Weights of a small CTC audio transcriber: 3.28M parameters, arch transformer.
Rows from block 3 of a small CTC audio transcriber, named by matrix and row number. Rows with one number belong to one neuron. Each number is 128 + 24 x the weight over its row's rms, rounded and kept within 0 to 255. All counts start at 0. Numbers have three digits each.
Before each neuron's rows are labels from the 100 clips, of 14848, where the neuron reaches its highest value: "responds to" is what is common among them. Only what is clearly more common there than usual is listed. The data: short read English sentences (LibriTTS-R). In brackets: how many of the 100.
# fc1: MLP up (model.blocks.3.mlp.fc1.weight, 640x160), inputs 0-159
# fc2: MLP down (model.blocks.3.mlp.fc2.weight, 160x640, transposed), outputs 0-159

responds to: voice: female (89)
fc1.88:170172117137146163154106084072161153146139154135106158117105124081120169122150147140094115124115167124116095112154093106126143108135150123130135104094111157156109125164138133129151100130135144162118137104155151111132060092135129128161073113121132116087088120114091114162125131126119135146118143143124119100195132095131110117087104100143131139163149130129139124086090103095172163122137093117121138131076144133108118164101155143158131129122143139137145162140106163138117153149118123
fc2.88:090139121144182106103179121138092103143140095162155099145131155135084099166132095098115104141093097147174098148140134146098131119092119116167145126127161141120123140152126159171118108097123135148120120156124116163119129132147115127109173116135140113152167108123157180101143125149107119154163134118165135108115064114129160131118154117115095131112117130167130145125118109162105101087102128092103144137146085133128116110135100143091097123133078159115127101122138130149147111160180158

responds to: the word "she" (68)
fc1.460:122133179092115090116103096102103116097160122120073123108176178089093130143149098109116120152146137127153135161116152144141174100070097148123159114121143149092154143108120130151117119171159106136112139100132140137147130121145116132123127125133157152116146135136160148125098125149127103130148118126111179081137169149151156152180135113132124102119136108124171109130142106111147147117111135094124089127098116101151098121204084134134143100108155112108129137170084110115121142143132102
fc2.460:103135129172135161140113113181150109139139151164168163154078142140149106108117125132118109118108150138128100146134111117103110128130112104125153139099139129176132098128144163119115121105108126081097104156128107214123144146108127112120113158141146131126115126115085142161125142187138166098141100125135101123165083097162092158115113124147114115119093113142114119134092172127070128122165164119097131160109129132121099165096145150149120150077096122127148154098121125138148103112129131

responds to: the word "she" (28)
fc1.628:122129119120134129120165131116158121108122083105093159093123145103101134132161131082108103142105152124164130168113121122145147131135105135127118099093156144119180128123103142093130141147106115168070114155094109183143087119137136146122112158144161139098116156108155104119096117142150131183160109112142150142084128116132168112161114104141123120117154187146105127065051092107136130150132134120116116139115127112132169138169114124130109151141144159134131120170112125125096093153132124
fc2.628:128133123179142121125108139144120132121145165141119103142140142151103158137131099131137149103087121097120148092116102092120122097095134121101161144147127157171117149129165142183168130145101154120140117117137109141077130136177085118113139108128082119137118102126144125130120125129129126100125154144127142063100090141134109186133168124154143143106081103136146142165144163113187114087133152065109137130123108141099078178101111124140155138135104152112112126148098154130124158107108131

responds to: the word "she" (74)
fc1.615:112141127120108084133162152148132101142115102099123152086137112099104128141146106100089119121119139145113133106166172167152052095101122170140176107132116124137177140104127140101141139145132116113106152118135137113112156115149132160172140104119139076136115129159111110153089154115097162121120139115092112143110111134091143136150162117110106153155140118150142120107103145167131127162108159082135112141134182095139129146155082132118157136143157109121158141120126095136092112158117192
fc2.615:168162122115145101121123070138145138129119141112106123124057168140111132113133164115152156137127141117097086160186120119103121132108114167093131136123118166134104128178126107153121144133128149149103106114112122137109088099114118117101124122163157150095166138140113147081090091127137155121129111105135135141182079157089115151125131090121103138106149135120137122088169110160156165130133130141108108100138131077161108187135151149147128172119135118155170117148120109115129119116128114

responds to: the word "you" (32); the word "he" (27)
fc1.166:126116075118082116160109111112128172136116171159124118161139166174104117107136170131161172110124182114104137142090144134098128119108168116138124118101101155128121157127158111096132154157119148168069130153129179145155136121137143182107114140142105149135095118117114123121125144104087120133100170126104088157115136142113134123149127079120090101089114142151133071120135128116108114092146146113115132157114147100132122100107143089120142170109172108144135107136140131113135148136159156
fc2.166:132139160150163148171162145109142124114128053118134114109078080148123146126110124159113119167131139101131120107167102115118121117109117132141139113142094152129167139127135109167144092121084120129133152101147140087116149126098128087120153103129092144114136087086125152111121182134193197115149154115155164127157120150168159116146120191111141140137123121130104157119167102124095141115145102167151122112124120099085123112118112133149091121110126112149148117121116118130120121128098142

responds to: the word "she" (33)
fc1.320:133119125119139146147140117123106162133107118068121157114112116159156085086102139121126119085084109121115106159181122144130123138097142107129159118096123114133109122145142144094118098107111116094132092163141115071137114108121154172121140111133168116142123161187126072117095130115154108129104137117086136127140146141114137102136166159120171124190169126140123141160147117133137155147167158107162131108129139184143136147094104160123123127087140139161136131175100086144131124147126112
fc2.320:107140143129102132119123111161108097163164153107141149165159110097116156128099131127151132133153148133147106100103179139130109077181139165093105130123140105143136186110122129166133123098159116147136148106155152152108186112145116078113115118109135141079114116123096171126142043140125116140149131123152130135138089158125093156113117119170097179076122117139133126121124152169128103135125141171108170136130104102116137134127126112135126118132109123113144102101100113126104152102096144

responds to: voice: male (74)
fc1.25:119117127124100128149127150106074152085123109162164160146085148116084163128120131152099120150128127093131126152149134129084147152123116134138154099141138123081093135148145175148146152148140098125111106156130121125102099153159137141122157132144146115105101122146117148108131121113095176092134092117121122128165172081157166129149167061101139130117179138109145118179126137161123125153130122110149144160131105167106104105101144114098111146096076153142091125123088109138115147122116109
fc2.25:138138100148152144131165119154173142121097159133096110098135130136108113122119125086144087145107160137138131123123078104164092152112139071112090104131138135177165145126112128121141129113119128116194176148119130128174186134117126077147148147069121142165110118133103099145137136114113091143153149123120102112122094135119172152123156154152138135124087114131146101130114126108108173124125136076121134137118156090138151136157105138128103107133152085117121121110183103107129144105154147

responds to: the word "was" (31)
fc1.365:115106064142089106133138146123110119150128117109116163129168134130135130126135156146132085076121139054098145179123132154116134132142120150142086140094136134137113144089154147116105140150163092098117130184118091123115138096122139131179139142147092157130140117119076136114156150116147135103169127151123129128118138120114220089153138143138142111119144129115140117128155150129117095084107121110139156110094146110156135155117116115166137139105137159122117103149151139143100082104131092
fc2.365:198127088141100125146117132119108110114142127128122104100126116097089093180142177123164165139123114114105095116101130158125106130120160131178172149166142130162125135133181128131137129120115148112161133125154153091131123150126090094092076145140124145101128113097157108115088168093114119163113086148136121109149149120149156139143172121115116135115125110157136110115117122090126126161104108141113162127133073111149175103118145099127107111147142148081102164111133109150129144169140121

responds to: the word "she" (30)
fc1.322:147116124149132139142148090126154119163110071121115118107118162105141156153162137073122092151094137126084131107128140150152119154091112123085138114134151162155162181146104141060122091080122090150170156146115170150107140116132138112074073146125152148106160147142140107164108114123133121130139092108098134138143138141143139088131135118094139145118140126176120168131114165129145124116147151128158141095114127118132128144174112091146093126132127110108089115150122148107152155135116108
fc2.322:111128162091154137110116135121097121110101153138119101128162121137099137126119120151165149126180149153099153120149177134089128099178123162126122077115110072129144161121125165153181164140130140126136105163140079151127138120117122125148130157150143073097120126124139148114128140086149117119112154173079124162135117132147125123130108122173132145155143144096140136132114147138071132086092113112128093162113149114101129117132122155122154129126120083110128118178099154131086114131077105

responds to: the word "was" (25)
fc1.71:109156115136175157075129114125107129121123105201111116095181135165149134093145151152122111118108140068095109119128092169117120112151133128155106141114108157128141107088124170168112119139103121112112141143131095114121151096152137113144124096130095088161140103086131149157141141132167147117165138153124117155167167092125152120124155104148156118137104111130135154143159090126069133145109134124123145130108136102142124157112116101132137159080110140150095151120127139100132111176161106
fc2.71:050143117140136094144132143101123191188130159104135140121101147088111123151152142167089108146175106151147142134116154115084135138109146103087147139119139131144123160133116121101109143136110118128119114130108127159124086131122150129105130154134136169097135160154134113108097155106132106147103129151096129098102164118174130158166140133107108106143123141184115162131102164143149070125139135140164102073141112127140112097114130123142114121160125121089071106109116133157132129142124155

responds to: voice: female (91)
fc1.246:140168115144126146150087111113191123126139144170116156128119130105120155156189161131177090158111133129107167128110102112156071118125120146121114116152092111117133147142097122151134141112145137176165108121092180148174122135105125105139120128106099166114118110129169125121124165148121146137155145126135116135113122158138140143132144129106098098173191128109090083167121145119125139093128093155110119121134096105110124149132118119078126117106110136123125088149118126076146117134125077
fc2.246:127124117136102127161155098122147101152121140086138174137124170206120143140106120191184130089152078132098072102135135138076144098146137116095106116119145166170130148109153137161080126140088114099086155125142097161092109149161123100120125110134093116124091132143157167119130113116164146112110128151105130140112099127112114145106106138125135123139128156132150110100165148141126106145147153108115113136141181131119119177135159109101114103132138134115108120134131112125087139129137134

responds to: the word "i" (40)
fc1.428:118160138093116114153095120091052180152156105168142127166150096099146186128123120180099139132095162082133139106142168156127128131132146150140110101126120132162135111160118149119120106110096134166161146149119156114127112084104145146114102091163085122118144084091123128151159115113121173116133127129107129131139118121140129093141137133124119155161121116132105153133128121175132131084090148158147104096142115112158136104112148128147113148154114110125102142100150130121075129106173132
fc2.428:104107130188101145150145136157158128184112112095159125139126139112154102129151123165140114128107117133126138146102110126137153110120110105121131132105130125096089104158134126122133085129133102115111073112096104175108155133124113170129083172099097131132120141151133134154145165143115103138072118121117193149118102102135135119128134152160140156122134190113112105134115129100118131107103114175093136173104161126136078129089151172120134088132142137108099141153148148149141072133134138

responds to: the word "i" (45)
fc1.584:121103144120154092138125098133164117126128102130091147125083142141102149143103093109160095145143104110145115120146141134145123172101133141089144099098108120102162094144130140144126147151112148151137151158124118176141174109117115110096152117179088163123092115114144152098166128133125127167121124151140137134158109161107167113156115173137078155161141120183094105102162150128116098090107096156136100090133119102111159103077152146143140115105118140125128152152125118095089116146166121
fc2.584:138115144109109130141129146124155154126100137132152115121149133125157141157160145134142124139126133122085141153092157111119158074118140120129104143147149135149109152127153120112130108108117136097114093157062108163106117110136122114147113129119137077135171102151122148164136142118116110180109126141164127104111136145111108194160146115167161144100101137111161158155114086111105179152151143040154112148081115127094090152102134090115139142126117094123119129097104127146159097116143143

responds to: voice: female (91)
fc1.361:129177158123144108133090086122117128107133112146120090128115124126117096199136076094137117145150137108128097133129143178098143125147119173131128120118090121125146128125156116123121112130160107120150102160138165089133166154111124155126119124124132137147092164132117111174126111137121065082164149091104158101064134130136107142153157146100151123115141168099164123132110133094185139144097106122137127129128077146124137100126132163142141110153166166118137137103138123133097141087131104
fc2.361:128133119127129092126148145110160116147141155119152130145106104146111179109117154155108157121139097144146143140114139137150080110135164113120159155135112098132144144131106133160132104148153173206145129128082086161158124124160110150106151136114126114126145090113099101102170120104105154103110081125112093080172136082128123139137136149092094141155144121177090106173123138124094116166153120115130150096142159124134095165160106124104131138116084108103097115130099141120161125125108127

responds to: the word "was" (88); voice: male (72)
fc1.152:149105152125100137144118097091090121114167074151134128102157130127157130094116107085123070115153148194100163137149104120133143151148148132083124088143113119145165156093138142140120122182159109126145154148113114106108144190151134148137142136124134112114141143116120141145153117129124108147113090131118128070121136126165130110147160135089125117162116089138095146110105107134154087160114091087113165160143128128096105160155119124149148145135123129084094111171145129113115136149150104
fc2.152:139128106156116125103125143093097135106104190102152151161098148139138137144147143120139129159144118146148128129143135150108091131162132145161108130121108144138091139122122147136138150132174089142148109132118130096129147151083138114146125199156103132131134129176089153120086116123098123089099153121129159124155105148134076120134150160100162086105106102117096123109100114106113124094187126184116133100155089123105155080085119113134101114148115100177125148119148151144109152126146131

responds to: voice: female (83)
fc1.379:150132119088096123138105130100138107143131085134107141156116090097069124162116143102149125109109144113171120157123136173098125105134136152107111142113128127122142120122147159100129100101117129143099154096152111147113102171125117096165135161145109116118115148138090109161168159118132107153180136096122131133124120145204125093111166091141121121132114143151177131129087096142130169138083157151160113110125126134142110149152097124122123168078158155125112092126162122119095178118151120
fc2.379:156118158123172145127124108145138123139142159125146120121113156143139145109083094147128124107135142112087090118158139101152118102127151101166143101136120106096099128133099098149104171167193106129171120144105149101181129077142136171099088112099139155161167135133190126115122128129116132095084105140173122104135142135109101149118111153120098159119151127097112131117127150072136117088168101109113152128167106113130141132109160114114142096164132093138133129139123156116159103120127122

responds to: the word "was" (25)
fc1.159:100111123086083103122085152116137129107175100132149103057148089135085154109127081144156111137123173093116122120142155139144138121152076079082117114133092113130127129104118130185136140118129142153139157127111084109171122142133138136117128158130093095100132135130152127137116152119173156127109131144133138121147139121145159117152145124116137113133124160108143172146134178147147071101107080108130172165136113115124152124141148135170148115154144153131116126131158124104171100136128148
fc2.159:131110130136147138118198130124087125139108145108145104220126159156158156139128187154117138097133135128170140149142122133127137117124133139129068139125135135135127109124139143119126119139139124146127129098124080135116140092119150116129170088125126159122103137143140133104144102125077088125142139097093149120155118125097125110122119104132128136101141131130115106116092128116155112141138160115111160126131122090142167109169056090063125131135125099168171179130088162126101112132132137

responds to: voice: male (84)
fc1.536:107151197143112134129135115108085101107109128058104095127168137143152125128159100151148116153090113115102135124154143119148106117121133064104188123141174103107122135118104119141145117127101120122189138152128140107098124151130134123121168114138158154159170141091139089153127090112124120126138124091125104125107169170128130161127137151128118105139179136108131098136156196156097115126126139101139132108139110112157117136127131092088102139107144118124133176136094135123116134127163147
fc2.536:084106082121144126136134153144185149142092116178130139118143132085123112126102138120120156172160116156122124113115131115092105142100116140085113145156147115149114105108133098098122124118142130102100098108165179156159108087172125113127130131080101105141146123164173129103089141142139135144100086148126132131131149124149163154132170127177176175111071141131114121143129137084129113120138141148120097109154144111107148111101086156153119137103111154105174137132125134160144101135116129