A small CTC audio transcriber, trained from scratch.
Model: norm layernorm, activation silu.
Data: trained on short read English sentences (LibriTTS-R), 26041 training examples, 126.8 epochs.
Rows from block 3 of a small CTC audio transcriber, named by matrix and row number. Rows with one number belong to one neuron. Each number is 200 + 40 x the weight over its row's rms, rounded and kept within 0 to 999. All counts start at 0.
After each neuron's rows are labels from the 100 clips, of 14848, where the neuron reaches its highest value: "loudest" is the band of the loudest frequency at the time of the peak; "top examples" is what is common among them. Only what is clearly more common there than usual is listed. The data: short read English sentences (LibriTTS-R). In brackets: how many of the 100.
# fc1: MLP up (model.blocks.3.mlp.fc1.weight, 640x160), inputs 0-159
# fc2: MLP down (model.blocks.3.mlp.fc2.weight, 160x640, transposed), outputs 0-159

fc1.541,221,200,119,189,222,195,214,169,174,192,221,220,217,235,290,176,220,188,115,121,273,176,284,199,190,219,202,249,227,213,217,225,302,183,232,125,186,171,227,184,224,123,144,232,213,146,220,256,148,206,188,152,229,258,172,205,137,235,222,136,159,194,126,220,126,207,175,200,134,208,171,193,183,179,147,214,220,169,144,209,227,190,159,195,238,157,258,124,267,196,280,242,199,161,249,183,225,167,271,163,278,190,197,191,219,242,200,216,176,174,182,149,213,176,200,240,162,212,206,174,149,230,249,227,193,120,228,100,157,218,199,224,180,245,214,164,165,223,231,218,232,193,183,217,245,251,270,202,127,194,175,185,225,236,173,221,218,202,289,187
fc2.541,146,183,87,251,167,261,220,230,184,162,206,230,256,225,140,202,302,247,218,244,184,183,205,152,123,232,205,207,206,225,121,195,191,226,191,219,248,249,237,210,196,213,161,206,201,248,180,170,223,190,273,166,183,222,175,232,130,226,207,202,208,222,258,205,226,243,216,162,216,155,203,203,198,221,233,179,189,305,240,204,169,144,122,214,167,191,151,141,162,222,143,188,197,230,144,228,189,147,202,147,189,132,156,142,187,270,190,181,220,233,180,210,145,179,218,192,195,188,216,177,202,141,162,308,257,188,212,127,214,224,216,209,200,244,238,256,275,243,281,222,247,227,158,157,232,149,163,165,160,171,250,278,151,216,237,196,219,176,142,165
loudest: 250 to 500 Hz (25)
top examples: voice: male (83)

fc1.425,173,248,170,200,186,212,183,210,157,160,190,146,251,151,185,209,151,212,156,247,179,239,210,258,248,254,235,232,180,246,170,127,171,215,148,174,238,199,184,204,247,203,176,153,218,244,218,159,170,140,184,146,190,170,150,180,225,272,215,173,205,196,199,200,159,163,139,230,236,250,205,206,181,171,127,227,215,254,160,249,174,186,284,205,266,212,153,215,112,214,251,203,149,136,192,163,228,198,258,209,214,201,194,194,235,273,206,142,199,239,190,196,192,244,186,193,148,263,210,210,219,221,100,176,159,196,222,225,284,212,174,183,192,214,208,189,195,214,299,174,139,170,269,248,203,163,236,212,277,129,61,168,209,181,190,216,264,277,245,216
fc2.425,169,116,248,158,175,201,240,192,227,198,208,218,181,251,205,193,223,138,220,167,198,236,164,188,148,223,180,283,167,191,217,213,192,166,216,292,190,202,171,156,124,254,168,212,200,113,240,288,245,242,165,253,182,198,234,218,224,146,225,207,206,223,230,226,223,197,172,162,213,152,141,196,182,234,226,174,185,157,212,196,203,213,198,209,181,207,263,153,215,147,126,200,215,236,245,188,163,200,136,288,296,189,189,179,226,151,237,221,247,160,227,132,225,212,175,192,219,231,240,205,202,196,285,187,267,248,165,237,155,281,279,202,199,163,115,185,187,183,173,219,211,202,153,193,193,259,170,91,204,187,230,176,228,267,170,101,113,174,206,205
loudest: 250 to 500 Hz (38)
top examples: voice: male (90)

fc1.116,204,285,208,173,177,193,194,170,209,210,249,195,218,187,200,199,168,205,184,260,166,139,169,154,216,177,184,146,228,207,183,231,168,201,162,195,218,172,164,245,273,200,180,241,166,171,215,138,229,178,228,184,178,159,132,196,224,252,213,160,215,263,161,148,141,276,129,237,206,213,162,261,240,180,231,193,202,281,298,223,229,280,232,190,251,156,202,218,184,165,249,203,211,176,169,272,189,245,231,154,168,237,181,282,155,153,182,178,158,219,228,176,149,165,206,205,163,264,162,128,245,185,174,297,181,255,224,188,158,184,198,262,184,181,244,179,194,177,246,143,225,172,229,157,256,242,116,258,223,246,258,120,136,131,218,151,208,219,244,224
fc2.116,219,203,216,217,231,181,183,212,230,223,156,236,178,218,131,214,183,193,165,173,201,223,190,200,148,192,199,232,201,147,234,185,218,224,283,205,240,308,252,162,135,196,196,251,194,227,196,235,206,229,123,206,250,223,133,217,180,159,147,238,248,162,265,293,219,128,229,202,290,238,253,223,196,193,209,217,176,204,132,165,156,210,174,223,187,231,166,215,183,170,221,259,243,210,156,132,276,82,138,266,250,133,126,166,227,174,203,205,262,179,187,248,222,210,134,251,255,116,256,249,200,189,214,155,198,188,192,223,204,187,189,215,188,205,189,179,223,205,176,180,248,165,187,216,138,194,180,190,192,144,171,239,185,238,107,223,237,123,221,137
loudest: 250 to 500 Hz (51)
top examples: voice: male (75)

fc1.635,174,199,95,163,237,161,174,243,252,253,179,203,277,270,195,298,219,259,212,230,150,264,154,170,272,245,235,157,163,150,233,144,190,227,201,245,238,223,242,244,276,174,241,236,219,217,177,292,205,168,164,179,162,160,171,225,141,172,209,185,217,195,191,185,196,238,244,199,204,146,103,301,174,187,178,163,234,179,206,189,175,157,170,207,200,205,236,166,181,218,197,215,94,261,193,203,237,176,219,192,191,153,205,235,126,249,174,166,233,161,158,162,118,184,185,169,199,279,146,187,256,235,196,224,245,174,195,140,140,190,206,190,192,133,233,146,202,245,212,264,198,162,182,201,192,163,216,220,272,197,233,163,203,237,172,174,213,213,243,223
fc2.635,240,267,258,223,177,179,229,277,213,179,162,235,188,97,211,219,196,230,204,153,289,200,239,224,155,147,229,241,227,278,160,242,264,244,251,186,189,195,235,194,204,185,110,140,118,177,194,154,196,195,221,138,190,217,207,178,169,213,168,136,165,194,132,245,188,130,183,173,194,179,290,177,215,211,214,204,266,295,166,124,115,250,165,202,161,187,210,167,195,194,241,237,186,178,197,224,206,203,185,225,163,246,221,218,219,162,136,214,205,163,202,229,242,216,234,234,169,244,194,218,132,124,163,245,194,156,250,261,257,188,198,171,156,232,153,224,157,176,203,208,160,201,204,208,261,284,211,172,143,227,239,176,215,232,201,235,208,189,107,237
loudest: 250 to 500 Hz (30)
top examples: voice: male (73)

fc1.498,177,237,223,232,165,175,217,152,216,144,274,190,242,190,241,149,183,145,219,200,241,146,167,186,289,234,159,154,202,159,258,161,210,178,217,200,147,202,225,188,280,166,187,137,266,150,186,260,216,127,208,204,224,202,254,144,242,213,197,144,206,209,178,181,239,119,128,178,174,178,105,61,198,204,162,209,250,135,127,263,178,280,179,153,221,260,186,169,197,223,206,217,160,207,239,195,218,239,208,172,206,176,283,288,303,179,194,153,190,222,231,219,166,233,233,229,187,150,245,264,242,192,214,192,130,178,223,170,209,218,271,217,221,218,204,207,219,165,232,225,222,195,172,235,210,197,154,202,230,179,155,207,229,210,227,203,172,186,194,137
fc2.498,218,152,227,205,294,186,222,254,230,211,193,229,226,136,215,201,167,298,201,186,152,212,162,157,108,219,247,245,195,214,195,203,236,250,252,216,189,205,199,212,213,320,192,187,150,148,170,129,213,240,191,133,236,182,197,179,184,244,201,236,188,228,239,190,190,271,228,214,179,237,239,169,236,242,244,247,157,190,254,248,232,211,234,267,149,173,216,185,170,173,265,147,164,199,194,200,255,210,109,190,223,249,149,157,162,210,189,242,176,155,141,255,218,235,164,109,159,199,117,169,215,225,228,221,246,147,147,135,223,232,143,203,214,184,222,171,190,218,126,112,248,135,203,187,139,156,225,136,257,203,224,225,178,224,212,202,172,177,181,215
loudest: 4000 to 8000 Hz (64); 2000 to 4000 Hz (33)
top examples: voice: male (81)

fc1.391,172,179,195,306,202,149,198,219,282,221,223,212,237,237,241,191,180,248,227,173,195,191,199,156,154,230,209,191,224,138,149,188,175,220,208,158,216,281,212,227,189,242,230,210,202,237,236,198,140,191,178,219,244,226,229,221,205,240,165,143,282,215,225,180,181,225,186,72,178,146,205,296,175,166,133,224,215,155,179,101,223,127,137,194,241,214,158,202,135,124,213,176,134,250,267,226,206,237,251,231,142,220,203,236,148,240,257,245,226,165,192,286,201,217,228,216,163,200,171,177,219,206,210,238,173,209,201,167,211,174,268,217,198,106,193,207,194,163,232,141,185,177,177,159,185,123,208,150,176,239,216,251,244,214,202,246,158,189,118,210
fc2.391,212,221,239,129,210,203,179,183,216,156,200,181,167,151,156,155,255,205,188,220,247,169,250,244,235,219,209,219,231,291,208,199,183,182,227,214,196,143,178,189,186,175,170,160,279,218,257,267,161,181,184,160,164,215,221,161,184,165,229,198,185,221,144,140,210,274,108,249,248,276,287,186,285,237,206,166,215,171,301,232,251,210,280,251,207,188,166,232,190,257,199,200,232,143,196,110,220,186,148,178,190,182,199,268,204,116,190,187,149,157,148,134,171,230,161,157,231,133,144,177,155,160,210,295,231,199,184,183,212,193,202,207,179,231,235,229,218,233,161,234,204,141,255,211,153,258,174,233,183,203,178,106,179,210,162,189,237,223,186,193
loudest: 4000 to 8000 Hz (44)
top examples: the word "was" (27)

fc1.149,276,216,206,165,148,216,147,209,237,97,130,226,229,224,137,191,187,217,232,194,194,231,196,233,192,163,147,203,280,168,196,242,212,227,166,316,238,205,182,181,243,121,251,194,247,270,208,212,174,231,152,169,169,207,206,189,182,176,238,166,239,193,238,184,215,218,291,216,181,243,145,233,215,352,191,204,205,175,190,195,163,222,155,203,227,131,279,238,227,160,177,271,166,201,179,194,172,168,169,166,204,214,161,144,220,176,277,196,164,197,195,169,228,157,229,232,219,226,162,165,171,165,209,183,157,104,211,199,258,112,154,178,223,283,178,210,248,182,207,195,194,141,225,144,246,212,162,152,257,195,224,230,244,163,231,203,170,186,213,198
fc2.149,213,261,198,225,183,312,218,216,218,203,197,261,198,244,187,146,189,157,253,190,168,188,173,214,292,199,216,208,149,242,209,197,110,206,241,194,201,124,225,211,186,209,262,106,174,148,130,180,221,225,220,231,148,194,182,231,227,189,168,266,229,228,233,182,216,113,242,157,203,218,245,188,155,225,209,245,137,134,250,230,288,154,199,164,124,191,180,167,174,193,187,126,236,214,211,231,252,142,224,185,126,216,228,185,237,246,131,248,235,245,211,165,200,248,238,142,152,235,146,213,201,200,175,168,250,259,215,173,179,233,213,156,229,205,259,161,124,205,161,266,206,155,205,203,246,216,224,199,166,171,148,189,129,223,170,157,195,173,269,235
loudest: 250 to 500 Hz (62)
top examples: the word "was" (67)

fc1.198,201,130,243,228,196,86,209,216,232,273,189,288,201,208,255,124,171,183,248,215,191,159,158,192,225,205,201,244,281,198,234,183,204,185,201,193,167,230,251,220,242,190,138,215,198,192,169,199,220,169,200,179,236,183,192,223,217,198,224,162,257,210,191,206,219,150,88,147,157,188,192,252,183,224,172,248,127,207,278,152,205,216,168,216,211,204,159,156,198,161,173,142,168,169,268,145,267,210,252,205,195,192,171,270,254,177,190,132,211,199,191,213,240,241,208,205,211,170,238,184,143,232,222,102,72,198,196,180,229,200,244,241,237,194,190,260,146,222,162,181,249,233,169,207,201,209,160,191,226,259,240,273,191,98,238,252,155,207,146,219
fc2.198,245,161,160,170,223,181,278,193,194,208,201,149,205,129,215,106,215,245,174,208,195,265,231,181,150,119,166,180,174,213,180,194,194,150,192,251,238,192,217,204,195,189,191,190,241,261,245,246,134,200,161,211,177,157,274,171,163,203,131,242,193,221,138,199,223,248,146,248,201,169,121,239,224,195,250,232,233,193,265,197,246,172,283,188,226,206,254,178,211,217,234,237,205,156,171,203,174,221,218,164,184,277,294,256,153,184,169,206,206,206,214,208,187,172,203,209,161,226,218,163,226,250,233,113,156,235,226,170,113,216,196,218,185,181,235,176,115,289,124,185,192,107,201,208,154,240,260,220,279,204,177,156,207,230,149,170,284,201,182,168
loudest: 4000 to 8000 Hz (41)
top examples: voice: male (77); the word "was" (51)

fc1.324,186,158,191,182,237,202,237,216,126,187,183,172,236,134,123,206,185,217,245,191,236,214,292,258,216,280,195,219,158,193,146,209,239,211,232,237,202,202,197,180,196,203,240,255,189,253,216,211,280,74,161,145,299,183,221,209,178,144,173,211,188,174,208,253,174,172,218,206,219,208,162,203,237,228,237,194,216,252,205,189,136,235,180,125,167,203,231,209,98,203,223,188,177,127,154,210,189,223,268,297,215,179,170,183,249,193,193,289,194,191,168,253,185,178,219,234,121,230,186,201,223,207,238,210,217,147,272,253,200,171,201,278,182,113,145,243,159,199,159,225,127,194,199,150,118,214,193,212,203,194,175,246,183,157,185,184,254,195,178,250
fc2.324,117,247,195,187,248,252,230,225,232,197,237,177,202,190,294,188,193,141,193,190,203,137,190,164,259,144,184,178,218,139,163,194,169,168,216,223,170,275,194,218,201,221,236,167,221,147,166,184,167,297,261,169,150,234,152,234,139,202,194,209,205,224,204,94,237,138,220,177,254,178,193,203,120,157,226,154,194,112,160,193,199,209,195,259,254,212,179,284,204,96,206,210,268,305,207,149,157,219,231,156,194,243,215,249,204,142,163,170,233,218,216,132,218,158,224,180,265,183,201,155,187,179,219,179,234,240,168,166,225,269,219,194,241,236,162,172,209,234,203,243,197,184,197,282,259,168,168,266,175,231,174,228,204,226,252,192,172,203,208,166
loudest: 250 to 500 Hz (35)
top examples: voice: male (71)